From a checkpoint of a small self-supervised image encoder: 32-pixel images.
Rows from block 7 of a small self-supervised image encoder, named by matrix and row number. Each number is 128 + 24 x the weight over its row's rms, rounded and kept within 0 to 255. All counts start at 0.
After each channel's rows are labels from the 100 images, of 14848, where the channel reaches its highest value: "colour at peak" is the nearest of a few named colours to the mean colour under the peak. Only what is clearly more common there than usual is listed. The data: photos of plants and fungi (iNaturalist).
# pw: pointwise conv (model.blocks.7.pw.weight, 128x128x1x1), inputs 0-127

pw.14 [148 162 101 119 135 119 155 111 112 166 183 192 135 142 150 143 143 129  94 102 137  80 106 113 132  95 108 139 132  91 132 150 105 115  85 130  99 139 145 114  82 147 144 143 147 158 117 117 128 116 150  82 101 117 125 181 154 123 115 134 151 108 113 129 121 141 120 133 174 125 128 103 113 152 143 185 139 127 114  94 135 163 138 113 141 107 101 116 124 110  86 157 107 139  73 165 119 135 127 144 159 115 139 130 111 116 120 111 175 113  97  89 150  95 135 136 116 107 114 130 182 136 100 127 115 100 152 136]
colour at peak: pink

pw.3 [116 129 125 114 148 124 145  94  87 124 112 145 135 106 125 150 112 105 105 122  97 150 137 163 139 138 139 128 141  81 127 151 146 117 134 138 114 141 135 144  93 142  99 133 137 101  63 128 101 125 151  63 106  79  92  90 153 115 140  99  93  90 156 162 131  84  99  93  79 124 121 160 110 137  77 127 123 152 120 145 128 115 122  97 105 152 152 117 107 138 153 155 110 158 120  97 136 106 116 119 144 103 154 129 153 182 106 119 106 148  80 155  95 137 131 122 101 116 129 125 146  97 106 110 142 161 129 105]
colour at peak: black

pw.23 [142 102  98  86 139 147 158 153 148 124  77 125 110 113 128 120 152  95 155 119 119 114 119 123 149 128 147 143  91 129 133 100 132 127 119 145 166 101  94 117 141 175 142 131 134  82 149 152  96 104 141 196 104 145  80 107 146 122 110 133 133 148 116 146 142 144 103 125 108 102 134 165 138 144  77 106 159 109 116  69 158 108 111 179 107 148 131 130 169 134 120  97 139 175 128 111 161  94 133 120 152 126 107 153 131 160 128 122 144 143 106 105 144 150 135  88 127 143 115 120 140 114  69 106 133 133  93 130]
colour at peak: brown

pw.47 [111 114 144 145 130 162 100 138 117 109 115 151 148  88  75 151 134 110 154 103 121 181 141 128 128 140 132 169 131 133 118 180 147 162 137 102 107 112 143 149 118 144  95 142 115 112 184 132 140 125 163  97 113 131  93 109 131 111 157 102 127 149 130 122  93 117 107 148 125 113 129 137 135 138  92 101 152 126 141 111 114 164 114 117 135 126 160 148 163 109 139 133 153 119 141 166 173 130 116  67 113 123 131 122 132 172 151 128  90 160 182 125 154 153 113 102 139 173 187 147 146 128 128 160 130 102 164  97]
colour at peak: cyan

pw.122 [148 163 115 133 126 114 133 139 151 116 107 143 144 125 131 144 139 116  95  82 114 116  91  83 115 138 116 155 103 100  62 111 122 117 111 101 158 123 118 127  81 133 146 157 145 138 129 174 115 109 148 128 103 135 112 144 143 133 120  97  75 142 115 156 134 129 117 101 127  96  85 137 147 128  93 152 160 119 154 107 125 105 135 164 145 126 117  74 125 121 103 122 111 178 100 120 137  96  85  73 116 137 103 124  99 119 164 134 143 121 146 141 128 103 126  89 150  88 156 130 134 105 125  80  81  87 112 123]
colour at peak: green

pw.114 [147 168 139 154 134 121 122 126 114 127 137 162 152 103 144 168 102 107 113 121 110 113 122 151 130 117 108 159 117 101 110 157 160 147 143 125 171  92 140 155 125 144 116 137 126 137 133 140 150  96 151 151 118 113  79 115 166  94 134 105 118 126 131 116 145 119  69  77 136  95 131 149 123 102  93 137 138 116 154 129 134 128 107 161 151 138  85 140 194  82 121 114 147 149 142 174 172 103 155 150 171 107 135 164 154 149 149 100 156 158 138 121 106 133 136  93 101 153 134  85 147 133 146 108 104 169 128 142]
colour at peak: green

pw.109 [150 112 141 131 135 123 104  75 124 120 144  94 128 136  75 144  73 104 179 133  99 164 108 120 135 125 162 146 111  89 100 122  92 135 159 110 135 103 126 167 131 123 108 146  77 152  90 124 131  86 187 102 175 100 111 115 134 169 105  85 109  95 149 113 165 137 146  95 145 124 112 142 136 120 137 119 143 116 112 129 134 136 124 138 131 119 138 137  96 128 137 124 117 138 105 117 137 135 137  86  80 107 150 122 141 143 151 120 107 155 152 139 152 142 135 102 149 125 166 114 114 104 137 130 117  52 117 144]
colour at peak: blue

pw.104 [ 99  75 147 181 154 129 125 128 110  98 106 139 139 120  83 165 125 137 110 119 121 159  96  96 150 147 147 146 155 130  49 118 110 147 129  85 141 131 110 178 123 142 109 154 130 146 130  93 155 138 137 103 153  72 128 100 121 132 142 118 124 166 135 143 117 138 138 129 102 148 144 130 131 138 118 132 161 139 185 127 149 113 150 107 174 123 104 121 136 112 125 110 140 165 136 150 143 152 181  84 113 110 122 142 108 172 112 124 156 119 112 157 146 135 173 104 147 147 148 117 136 117 137  89 113  91 119 113]
colour at peak: cyan; blue

pw.70 [ 96 170 120 158 135 108 156 133  93 133 126 167 116 107  89 129 146 149 118  94 135 155 105 130 149 131 102 105 154 120  85 135 118 119 108 143 117 125 154 151 102 145  85  99 164 102 144 129 142 153 105  92 165 121 157 140 114 135 144 117 122 136 103 167 143 144 120 104 113 142 166 168  98 152 160 114 115 158  79 103 156 143 129  85 124 122 138 154 111 118  85 172 134 109 120 164 134 139 125 155 108 112  62 168  91 165  98 131 152 131 120  97 117 143 140 135 106 104 100 138 123 125 158 137 123 118  75 126]
colour at peak: grey

pw.125 [134 146 125 113 107 136 137 146 114  99  78 164  86 102 107 127 160 132 132 116  98 129 119 162 112 142  96 113  95 106 100  95 139 121 132 142 106  80  82 129 158 109  78 116 153  80 102 102 134 173 156 143 107 120 123  83 107  94 106 146 106 127 131 141 119  87  94 116 143 147 128 155 136 173 143 135 136 131  84  88 117 100 120 141 134 126 157 158 107 120 129 139 130 158 167  83 131 134 128 124 162 109 119  85 135 128 149 137  98 136 108 105  90 142 151 134  83 122 113  93 138 150 109 106 134 151 126  83]
colour at peak: brown

pw.102 [115  87 100 117 128  98 136 101 169 144 143 149 181 123 110 150  87 110 115 114 130 156 122 105  90 127 150 128 113 106 110 123 129 135  86 101 121 157 156 110 124 163 142 165 107 145 129 125 117  96 128 131 157 141 126 153 157 166  94 114  97 117  89  92 117 115 121  88 130 115 104  59 148  77 102 120 135 112  97 143 138 107  86 114 122 136 106  76 117 106  98 103 128 113 109 135 130 121 134 122  94 130 149 101 124 116 145  79  85 152 129 143 117 114  97  96 140 120 169  91 152 121 115 131 106  87 134 119]
colour at peak: brown

pw.35 [117 104 166 131 166 132 118 110 136 117 131 135 119 101 109 100  72  79 118  83 120 111 138 110 123 108 150 136 134 160  79 194 126 110  97 108  97 139 115 119 157 173  88 116 145 120 128 117 128 103 130 169 110 114 164 145 117 104 122 123 142 139 128 127  99 119 131 112 162 136 125 128 158 132  89 128 107 101 127 128 168  89 127 118 129 173 162 121 135 120 123 111 152 141 139  99 165 147 148 106 144 109  89 111  80 139 173 103 138 133 146 128 111 107  87 101 131 116 147  90 162  87  91  87 124 120 106 115]
colour at peak: black

pw.86 [ 97 130 161  86 139 102 125 142 121 137  88  90 106 142 121 107  95 130 154 163  76 106 125 132 122 126 127 151 144  94 152 100 100 176  89 106 122 168 133 186 112 120 119 111 118  96 105 118 139 157 135 122 188 151 148  66 118 118 119 113 123 149 109 154 112 104 109 130  89 162 112 137 110 178 138 136 132 129 125 163 153 111 116 123 142 113  86 117  87 124 167 125 143 156 137 113  85 148 160 113 127 114 162 136 112 124 147 140 141 110 114 104 140 161 146 143 173 120 110  95 122 168 129 137 102 120 119 126]
colour at peak: grey

pw.40 [100 126 119 121 106 124 109 109 119 109 118  78 120  78 149 155 169 115 170 129  88 132 169 176 123 113 144 106 114 150 158  96 141 167 136 148 112 140  85 109 144 149 152 100 168 110 105 143 102 139 120 154  90 128  99 139 119  77 125 170 186 134 147 136 122 118 139 145 110 131 140 114 168 113 132 134 113 107 106 117 120 112 156 116 140 100 128 105 117 126 147 142 100 119 129 152 122 140 129 169 182 118 121 114 119 152 122 132 145 132 118 147 114 142 129 127  94 184 135 140 100  84 118 153 126 179 144 183]
colour at peak: white; pink

pw.116 [156 146 101 110 134  88 129 130 132  95 108 143 152 108 121 112 132 121 157 159  74 135  82 107 141 109  88 145  99 103 132 155 126  78 154 166 116 115 110  71 126 120 134 112 121  92  72 109 120 144 123 107 114  74 122 109 142 112 134 160 127  92 124 153 122 109  82 108 134  99 106 129 138 135 106 126  97 116 138 117 108 104 100 137 159 144 138  93 162 149 119 106 141 139  92 125 155 134 100 160 127 117 125  74 110 133  89 109 135 108  86 138 124  92 142  95  97  81 113 160 137 149  90 119 130 133 126 131]
colour at peak: black

pw.18 [ 71 157 175 123 137 121 148 108 111 166 161 158 144 125 106 114 100 140 145  77 117 142 123 143 138 131 126 144 128 153 129 110 118 143 116 126 121 147 159 153 100 119  67 110 107 113 159  95 137 123 110  89 169 122 153 135  99 153 125  78 120 115 124 125 129 157 141  96 118 113 113 141  59 128 150 141 136 138 130 125 137 149 111  69 105  82 122 141 133 117 100 137 115  88 114 150 119 147 131 145 127 118  91 145 100 122  82  87 130 109 153  96 172 134 151 147 119 111 131 139  89 119 164 159 118 110  90 119]
colour at peak: pink

pw.84 [139 136 122  93 124 123  92 118 110 128 117 113 104 127 148 116 144  87  56 144 153 118  70 125  95 105 114 117  96 116 140 121 110  91 148 153  95 141  87  62 100 113 150  99 150  85 145 167  89 105 131 120 145 102 100 109 142 140 118 109 102 107 156 137 146 133 139 101 142 102 102 128  85 126 120 147  97 104  92 118 134 136 150 108 134 109 126 128 126 104 131  79 106 127 130 135 121  79 148 122  95 141 129 130 100 140 112 116  74 120 144 126  89 123 142 142 149  73 131 103 139 152 117  90 124 113 140 151]
colour at peak: brown

pw.93 [ 98 101 144 152 110 123  91 128 106 127 121 172 109 130 131 135  61 120 143 104  82 163  96  94 127 162 126 138 162  90 100 102  97 131 126 101 130 114 164 159 103 107  85 137 100 132 162 122 123  71 158 114 183 128 106 127 126 147 126 105 125 126 128 141 128 118 108 129 130 120 111 117  94  78 119 140 135 114 149 149 139 155  95 107 128 131 107 137 111  95 125 102 106 121 117 168 137  98 124  76 127 140 136 119 114 129 121  93 144 144 118 136 163 140 133 121 137 148 190  97 115 112 148 145 115  88 104  74]
colour at peak: cyan

pw.124 [105 114 133 139 147 131 167  94 109 133 151 130  77  85 110 136 154 111 113 129 129  69  69  95 146 102  75  99 113 121 130 116 102 147 104 160 161 132 150 133 117 156 122 128 138 135 141 130 133 149 133  93 116 157 133 119 147  83 114 105 135 123 138 109 100 106 106  72 125 121 110 162 112 186 165 153 117 144 113 100 141 135 122 118 113  96 117 154 140 109 142 136 118 113 109 113 154 155  94 105 130 103 113  89 143 109 108 166 143  95 119  96  95 141  93 112 161  87 122 130 137 108  82 112 129 164 145 134]
colour at peak: grey

pw.24 [130 121 129 129 130  83 157 126  96 145 137 153 133 126 156 149 113 121 120 143  80  99 100  92 109 145 143 131 139  89 136  56 130 136 103 122 136 124 127 134  97 126 125 138 122 153 123 119 111 147 104 104 153 155 139 113 130  99 130 117 101 143  80 101  98 158 141 125  91 115  80 106  69 161  92 150 162 128 124  93 124 126  91 121 122  89  92 112 132 120 161 122  97 145 128 127 118 133 170 109 161 160 111 129  95 102 147 135 120 102 104  81 153 156 127 152 177 126 139 100 147  98 137  97 112 138 112  80]
colour at peak: grey

pw.7 [116 144 141 137 106 140 128 159 119 166 145 174 123 151 135 168 109 127 113 107  81 159 149 141 123 124 133 162 172 157 133 117 101 134 112 131 148 111 136 176 107 138 120 144 134 161 147 121 126  99 138 132 115 144 145 109 164 115 135 115 142 120 135 117 108 145 149 112 116 119 169 133 141 103 103 142 124 169 186 115 110 165  90 109 162 112  89 104 158  87 118 133 154 143 117 156 119 122  93  87  86 128 177 159 149 165 178 128 142  98 119 137 119  89 141 134 171 183 173 108 150 120 144 131 121 130 115 112]
colour at peak: white

pw.72 [124 138  88 150  99 100 158 136  76 128 165 129 113 158 114 146 133 123  81 119 127 120  98  81 157 170 107 113 140  83  71 135 152 146 153 133 165  97 128 122 135 119 115 124 110 157 102 141  92 145  92 146 139 123 121  93 146 112 113 150 111 119 133 112 113 104  95 107 111 124  85 125  95 167  95 146 127 114 104  87 117 117 143 103 116  91 143  90  77 132 119 101 153 135 138 149 123 150 136 105 136 107 125 131 147 147  93 116 100 138  95  87 123 113 156 118 149  89 117 149  69 140 113 122  95 110 125 132]
colour at peak: grey

pw.32 [138 146  98 116 154 116 140 139 112  97 123 132 141 135 112 131 125  71 140 116 116 112 150 153 144 109  88 122  89 128 114  99 101 115 113 161 114  81 142  97 131 154 109  91 105 118 105 138 144 161  81 126 118 145 133 140 128  74 133 142 149 145 151 148  97 149 121 111 160 131 130 124 154 104 114 145  89  97 116  69 104 109 153 133 144 103 145 161 140 125 144 143 118 144 105 111 128 130  98 127 167 152 108 146 126 149 123 101 162 139  81 117  92  99 111 119 151 165  83 147 128  86  58  95 131 137 163 149]
colour at peak: brown

pw.15 [147 141 137 144 106  98 167 106 142 130 148 126 105 139 131 109 173 151 194 139  83  92 109 110 134 130 103 117 107  79  89  84 128 112 121 129 161  96 130 112  98 105 112 147 148 113  95 119  96 147 113 115 131 145 114 103 137 110  95 120 118 130 143 127 132  96 145 110  99 165  68 170  79 158 120 133 158 155 134 123 100  88  91 101 117 138  84 136 110  91  99 141 128 136 110 121 165 148 116 137 166  99 158 141 107 131  92 175 116 139 135 113 102 124 118 123 159 119 110 136 102 132 110 130 104 115 108 127]
colour at peak: grey

pw.90 [125 137  99 122 113 127 127 129 113 105 120 137 110 119  98 103 154 120 140 111 121  76 139 128 140 109 137  99  84 146  65 161 169 130 155 141 127 100 138 124 154 166 130  81 138  79 157 117  93 126 113 142 124 178 131 102  91 140 151 168 143 179 149 166 148 130 123 111 158 136 133 194 129 152  83 137 121 112 141  93 154 143 136  89 108  98  98 138 116 120 121  92 111 115 164 115 155 124 121 136 185  98 106 146 100 128 132 149 124 153 124  78 118 128 141 111 127 126 109 147 138 125 131  98 153 124 122 108]
colour at peak: brown

pw.65 [ 82 154 122 128 125 120 107 122 104 104 150 142 126 131 104 161 136  87 130 138 112 180 124 140 131 120 120  89 127 142 116 142 104  81 166 103  50 130 134 116 148 147  80  73 108 130 149 108 116 119 124  97 141  88 118 146 107 144 114 124 148 103 117 170 126 143 134 142  78 155 159 116 171 115 120 129  69 144 117  95 119 143 147 117 118 137 161 137 113 142 144 177 120 139 130 103 153 107 117 169 107 119  89 111 127 135 118 119 138 157 153 154 116 153 126 117 129 150 107 106 133 103 167 133 190 110 124 129]
colour at peak: black

pw.4 [ 87 133 161 152 154 100 125 117  95 136 130 137 116 147 125 144 109 148 100 109 110 135 129 140 128 120 110 114 143 136 126 101 132  51 161 143  79 156 106 120 147 113 141 108 123  97 169 126  98 132 134  81 157 118 140 107  73 127 106 112 117 162 105 171 165 103 145 138  89 147 151 121 122  99 105 145  99 140 122 166 110  99 151 116 158 127 127 110  78 138 124 141 105 100 111 107 122 128 151 147 112 132  94 117  97 128  82  94 107 170 145 114 125 122 164 116 132 109 100 143 104  76 162 117 137  93  98 130]
colour at peak: grey

pw.66 [ 90 140 112 121 166 119 124 121 157  93  91 154 163 102 125 180 139 144 167 146 132 172 122 166 135 136 140 128 139  97 168 162 109  84 113 110 107 151 151 103 107 114 141 137 138 128  98 128 151 150 116 122  81 117  99 151 148 138 154 167 134 142 147 149 155 146 134 167 103 114 139 114 174 129 128 135  95  99 113 180 116  82 124 113 149 169 147  89 122 130 104 161 129 144  98 145 112 141 125 182 112  89 134 135  94 157 134 117 153  95 132 153 125 132 141 131 127 149 139 142 121 126 110 143 177 146 171 122]
colour at peak: black; white