{"arch": "convmixer", "model": "self-supervised image encoder", "dataset": "photos of plants and fungi (iNaturalist)", "train_examples": 90422, "image_size": 32, "crop_scale_min": 0.3, "horizontal_flip": true, "translate": 0.06, "color_jitter": 0.4, "method": "simclr", "norm": "batchnorm", "hidden_act": "relu", "patch_size": 2, "depths": [16], "kernel_size": 9, "widths": [128], "projector_hidden": 512, "projector_out": 128, "projector_hidden_layers": 2, "temperature": 0.1, "init": "torch_default", "optimizer": "adamw", "learning_rate": 0.0023, "beta1": 0.9, "beta2": 0.999, "eps": 1e-08, "max_grad_norm": 5.0, "max_steps": 6200, "batch_size": 256, "epochs": 17.6, "lr_schedule": "linear", "final_lr_fraction": 0, "warmup_steps": 620, "weight_decay": 0.0}
Rows from block 9 of a small self-supervised image encoder, named by matrix and row number. Each number is 128 + 32 x the weight over its row's rms, rounded and kept within 0 to 255. All counts start at 0.
After each channel's rows are labels from the 100 images, of 14848, where the channel reaches its highest value: "patch colour" is the nearest of a few named colours to the mean colour under the peak; "peak at" is the part of the image that holds the peak. Only what is clearly more common there than usual is listed. The data: photos of plants and fungi (iNaturalist). In brackets: how many of the 100, against the usual share in percent.
# pw: pointwise conv (model.blocks.9.pw.weight, 128x128x1x1), inputs 0-63

pw.73 [118 129 156 107 178 124 162 149 114 211 177  85 100 170 156 113  94 139 127 171  82 139  83 101  86 144 198 147 129  98 150 160 122 136 101 107 164 172 127  87 114 173  72  86 129 115 150 144 102 155 144 123  91 172 105 100 131 135 149 130 131 119 119 170]
patch colour: cyan (41 vs 0.5); white (41 vs 1.5)
peak at: top right (33 vs 9.8)

pw.109 [133  83  99 134 160  83 100 105 123  92 115  82 142 138  36  91  51 134 131  85 155 158 133 142  73 106 172 160 133 143 121 119  86 100 150 154 127 116 116 156 137 132 125 153  99 145 120 136  63  77 151 125 164 112 144 124 159  83 164 103 148 130 143 118]
patch colour: brown (71 vs 34.6)
peak at: bottom centre (41 vs 11.7); bottom right (26 vs 9.8)

pw.5 [153 165 130 118  82 170 131 125  93 155 136 129 188 200 125 116  60  78 155 142  97  90  87 150 135 159 117 118  72 130 146 140  76 137 135  98  72 146  81 166  65 171 133 136  80 109  29 173 117 105 114 135 117 164 144 121  97  78 130  98 119  72 140 101]
patch colour: white (67 vs 1.5)
peak at: top centre (37 vs 11.7); centre (33 vs 14.1)

pw.38 [ 92  83  90 111 144  84  84 128 150 133 110 156  31  72 105 115  94 153 130 100 133 111 155 148 137 110 114 103 125 159 142 144 200  82 140 122 148 101  82 118 126  35  91 149 141 167 144 127 102 105 144 139 101 140  91 122 140  94 107 135 127 145 165 172]
patch colour: brown (64 vs 34.6)
peak at: centre (42 vs 14.1); top centre (30 vs 11.7)

pw.37 [143  96  93 140  89  88 112 145 146 168 116  96  78 127 101  88 102 140  98  55 138 107  94 129 185 157 160 165 129  98 128 158  91 103 135 120 179 147 109 117 127 125 144  91  92  76 160 154 138  94 145 137 129 188  55 134 214 177 110 122  57 119 115 133]
patch colour: brown (60 vs 34.6); black (38 vs 5.8)
peak at: centre (47 vs 14.1)

pw.114 [109  96 138 107 117  99 154 149 176 100 117 111 160 106  66 126  84 124 116  76 145 126 100 128 107  60 120 136 133 145 114 117 165  98 164 190 168 164 106 149  89 112 124 145 160 145  99 123  84 129 112 128 128  88 117  91  87 105 129 119 157  91 113 124]
patch colour: brown (80 vs 34.6)
peak at: centre (76 vs 14.1)

pw.27 [152  59 102 106 143 150 138 136 145 128  86  97 134 149  70 119 108 116 131 100 132 150 105 127 130 176 182 185 111 159 111 123 130 161 151 128 134 154 133 226 159 158 117 161 105 105 105 147 137 119 197 133 145 143  99 153 201 136 140 149 164  96 121 118]
patch colour: brown (83 vs 34.6)
peak at: centre (86 vs 14.1)

pw.69 [131 176 114 159  83 180 111 142  85 122 126  98 177 134 104 112 149 121 170 125 128 108 137 128 103 125 140  68 117 122  78 130 120 120 134 158  84 159 102 131  86 154 156 145 145 174  85 133 143 177 136 148  94 137 157 107  73  66 120 138 107 170 130 106]
patch colour: white (32 vs 1.5)
peak at: centre (59 vs 14.1)

pw.55 [ 96 117  41 130 151  73 154 140 135 152 134  73 128 172 138 110 146 134 111  49 137 116 136 138 123 159 146 123 140 107 148 125 111  88  87 132 128  66 125 101 155 144 126 138 131 119 125 156 140  67 160 106 161 183 139 128 189 109 142 133  88 160 206 171]
patch colour: cyan (38 vs 0.5); blue (31 vs 0.1)
peak at: top right (52 vs 9.8); top left (29 vs 9.8)

pw.9 [ 98 197 117 119 187 147 154 145  94 119 152  58 174 159 147 121  94 133  99 124 104  89 120  97  92 114 116 126 117 114 154 105  70 129 100 138  86  66 163 123 131 143 108  65 125 126 185 148 217 140 160 116  75  96 114 128 122  89  98 109 182  78 144 102]
patch colour: pink (44 vs 5.3)
peak at: bottom left (30 vs 9.8)

pw.16 [135 118 109 161 173 100 191 131  79 170 168  97 144 204 119  95 130  89 111 174 147 186 106 125  79 115 162  76 111  85 127 107  63 117 152 126 107  72  92 103 122 106 107 108 163 139  39  68 142  75 111  70 120 145 183 100 113 139 116  77  89 143  79 194]
patch colour: pink (39 vs 5.3)
peak at: centre (52 vs 14.1)

pw.22 [147 126 118 136 120 113 133  95 181  90 133 160 126 105 114  83  60 139 153 160 109 135 144 106 131 146 107 137  84  71 127 169 143 135  97 112 165 156 126  94 119 149 172 113 135 188 184  94 163  95  75 139 101 122  44 114 167 116 198  78  71 131  76 155]
patch colour: brown (71 vs 34.6)
peak at: centre (40 vs 14.1)

pw.102 [113 124 120 164 127 173  60 163  55  86 178 123 146 121 110 167  58 122 119 118 152 154 132 109  86  85 122  95 121 141 103 125 154 125 123 146  71 102 187 138  71  90  56  96 167 103 164  98 187 129 136  83  92 132 132 131 114  66 112 141  94 156  83  83]
patch colour: grey (83 vs 44.3)
peak at: centre (38 vs 14.1)

pw.118 [113 105 119 108 137 107  97 166  87 126 118 125 184 150 133  85 122  92 141 157 127 174 157  86  96 112  98 137 131 137 175 116  49 121 112  94  76 119 143 121 123  67 116 124 136 142 152 119 221 132 140 144  74  58 102 138 125 112 106 130 166 110  79 146]
patch colour: pink (38 vs 5.3)
peak at: centre (48 vs 14.1); top centre (36 vs 11.7)

pw.56 [138 123 132 210  94 141 127 158 123  81 125 161 150 124 139 133  70 115  91  82 113 179 103 121  74 140 185 145  87 166 149 141 131  75 127 129  61  70 112  88 132  82 148 147 148 121 131  89 148 132  74  85 171 131 147 112 139  68 134 102 114 130  94 133]
patch colour: green (28 vs 6.6)
peak at: centre (50 vs 14.1)

pw.49 [ 81 201 113 193 128 124 109 125  85 146 195  82 142 181 157 102  86 123 107 124  79 141 101 120  71 149 185 116  97 125 148 160  98 110  99 144 110  99  81  75 130 139 108  86 124 147 117 132 120  85 126  85 112 103 153 115 103 166 102 106 131 110 116 112]
patch colour: pink (46 vs 5.3); white (37 vs 1.5)
peak at: bottom centre (33 vs 11.7)

pw.48 [179 170 151 160 164 195 142  88  58  57 106 129 227 117 132 146 159  94 137 142 110  92 154 136 126 164 155  85  97 117 129  95 121 175 127 143 118 121  99 160  76 138 120 107 158 137 113 104 152 182  95  93 174 118 183 126  97  74  95 167 149 181 137 127]
patch colour: white (69 vs 1.5)
peak at: centre (41 vs 14.1)

pw.25 [112  63 104  89 120 164 130 126 140 128  57  91 125 132 102  80 117 145 109  71  98  88 139  76 197 117 111 107 128 111 126 137 157 129 133 167 139 178 115 118 116 136 136  95  94 147 110 172 115 158 129 164 124 141  61 103 109 140 142 127 129 136  93 200]
patch colour: black (88 vs 5.8)
peak at: centre (49 vs 14.1)

pw.79 [102 120  82 169 132  90 103 115  66  85 113 169 186 136 188 118 128 100  83 126 131 148 113 103 134  99  91  72 122 118 221 116  88 110 103 140  87  93 120  68 161  85  89  98 126  93 140 142 148 143 162 101 142 147  65 141 107  72 107 138 122 111 142 135]
patch colour: grey (80 vs 44.3)
peak at: top right (25 vs 9.8)

pw.80 [159  69 162 166 131  90 126 133 210 124 100 112  97  94  88 164 181 164 129  79 146 157 120 117 181 150 138  88 112 144  96 139 149 111 179 145 174 130  83 143 158 111 183 118 130 144 122 146 111 101 103 155 110 127 114 156 156 160  64  98  69 118 160 154]
patch colour: brown (78 vs 34.6)
peak at: centre (84 vs 14.1)

pw.66 [ 93 139 137 118 115 118 199 152 131 214 116  97 101 136 157  92 173 149  87 118  97 173 147 109  97 135 160 146 146 107 133 183  70 114 141 125 153 116 125  96 142 170  78 126  63 145  87 152  65 106  93 122 111 135 134 166 123 133 129 131 126 105 140 155]
patch colour: white (61 vs 1.5)
peak at: top centre (31 vs 11.7)

pw.58 [132 155  84 113  85 110 138 107  52 170 124 150 190 166 121 160 148  71  88 164 132 141 162  66 127 152  48 111 105  76 132 118 140 105  96 142  99 113 120  89  99  98 116 118  71  99  95 114 150 120  87 104 123 125 166 134 107 105  74 116 117  97  92 167]
patch colour: white (81 vs 1.5)
peak at: centre (44 vs 14.1)

pw.59 [151  99 129 138 173 167 130 119  60  92 123 161 175 163  98 177 107  61 117  97  97 123 143 135 140 106 131 141 147 122  81 100 148 140 125 112 121 116 133 152 119  80  28 115 100  74 156  79  95 157  73  63 102 151 207 140  75 111 119 106 111 125  85  67]
patch colour: grey (74 vs 44.3)
peak at: centre (46 vs 14.1)

pw.64 [120  63 168 176 131  79 159  92 179 142 122 166 117  81  83 149 129 120 139 106 131 144 161 125 169 180 172 162 101 100 107 143  90 141 177 160 160 130  95 137  67 112 117 121  97 104  62 147  97 110 171 112  76 112 190  58 145 158 115 162 110 170 145 170]
patch colour: black (37 vs 5.8)
peak at: centre (62 vs 14.1)

pw.17 [150 118 117 105 154 129 123 119  61 187 102  72 150 148 164  64 166 155 146 145 146 134 106 133 158 138 141  81 167 102 145 164  60 101 128 128 168 108 150  76 160 158 125  95 131  95 149  83 142 117 174 156  92 192  84 178 187 112 143 129 158 195 156 162]
patch colour: cyan (47 vs 0.5)
peak at: top centre (67 vs 11.7)

pw.74 [ 85 122 109 122  90 154  41 127 165 166 152  99 144 126 144 103 105 164 122 127 126 117 203  84 101  87 108 126 153  82 130 170  84 130 166 120 131 166 137 105 118 116 219 189 167 155 140 154 156  96 148 157 170 124 121 130 165 161 160 126 104 128  76 175]
patch colour: brown (68 vs 34.6)
peak at: centre (47 vs 14.1)

pw.81 [ 97 172  73 110 139 147 164 120 105  94 126  83 194 180 123 107  93 161 139 131 118 103 137 135 104 140 124  85 118 106 138  93 116 107  78 112  53 137 140  93 101  86 103 130 126 122 100 167 152 141 152  91 158  94  77 153 176  66  94 123 163  89 143 111]
patch colour: pink (44 vs 5.3); white (28 vs 1.5)
peak at: centre (50 vs 14.1); top centre (28 vs 11.7)

pw.51 [ 80 127  62 123 171 130 188 136 116 123  93 117  83 194 151  70 169  71 192 127 104 106 130 130 142 106 145  92 119 129  96  85 110 107 129 122 130 103 122 146 132 149 101 136  69 110  93 108  77 132 152  92 110 144 139 151 194 161 131 101 134 147 174 170]
patch colour: cyan (54 vs 0.5)
peak at: top right (34 vs 9.8)

pw.26 [136 159  97 173 140 110 129 111 122 191 134  79 143 189 175  77 130 161 167 121  97 124  96 121 126 188 169 119  83 116 141 134  96 135 115  89 169 107 119  66 123 169 131 133 117 137  45 118  91 145 156  90 142 187 152 127 190 103 137 123  99 183 113 119]
patch colour: cyan (78 vs 0.5)
peak at: top centre (41 vs 11.7); top right (32 vs 9.8)

pw.52 [176 140  69 150  90 128 101 147 114 127 139 119 124 228 136 126 115 101  95  87 132 109 157 143  92 124 128 114 118 115 146  53 171 126 106 118  64 113 124  76 132 103 111  83 127 139 138 137 155  56 135  54 112 109 116 129 109  88 133 115 126 133 149 137]
patch colour: grey (75 vs 44.3)
peak at: bottom right (28 vs 9.8)

pw.127 [150  68 103 151 147  95  99 107 219 137 144  62  77 125  95 112  64 118  83  70 145 141 140 158 159 172 145 177  73 130  96 105 134 106 112 150 107  91  90 142  90 101 142 104 135 125 154 148 125  96 161 114  95 111  98 105 142 170 107 157 112 128 131 157]
patch colour: brown (65 vs 34.6)
peak at: centre (63 vs 14.1)

pw.23 [153 104  98 146 190 137 129 111  96  78  86 178 153 157 126 113 183  73 120 130 160 184 174 141 144 131 184 107 169 100 117 105 139  92 166 160 105  66 135 138 184  69 122 170 118 142 100 114 168 138 153 113 133 124 167 109 160 135 132 134 133 167 183 179]
patch colour: grey (77 vs 44.3)
peak at: centre (74 vs 14.1)

pw.88 [137 146 135  99 179  94 148  83  97 185 137  67  98 162 102 134 139 154 118 185  39 128  80 148 154 142 189 123 103 120 121  44 118 124 113 102 128 139 156 138  93 156  98 103  99 137  97 146 105 102 128 112 147 155 127 177  83 162 113 142 162  97 140 157]
patch colour: white (43 vs 1.5); cyan (31 vs 0.5)
peak at: top right (48 vs 9.8)

pw.99 [103 102  81 141 128 123 198 119 144 117 169 132 101 188 179  76 138 123  85 143 102 134 100 172  70  79 138  97 177 121 152 166 104  69  55 108 107 119 141 103 168 111  75  95 165 111  81 120 148  95 123 152 114 132 163 131 102 123 113  65 121 162 125 200]
patch colour: pink (37 vs 5.3)
peak at: centre (71 vs 14.1)

pw.53 [129  98 131 158 133 116 173 133 102  99  96 116 136  76  78 147  79  92 129 105  87 183  97 151  56 119 177 132 135 137 148 131 104 137 135  78 152 123 102  79 132  91 115 103 119  58 103 162 169 133 163 137 142 159 107 140 106 118 131 166 166 148 152 151]
patch colour: green (28 vs 6.6)
peak at: bottom centre (59 vs 11.7)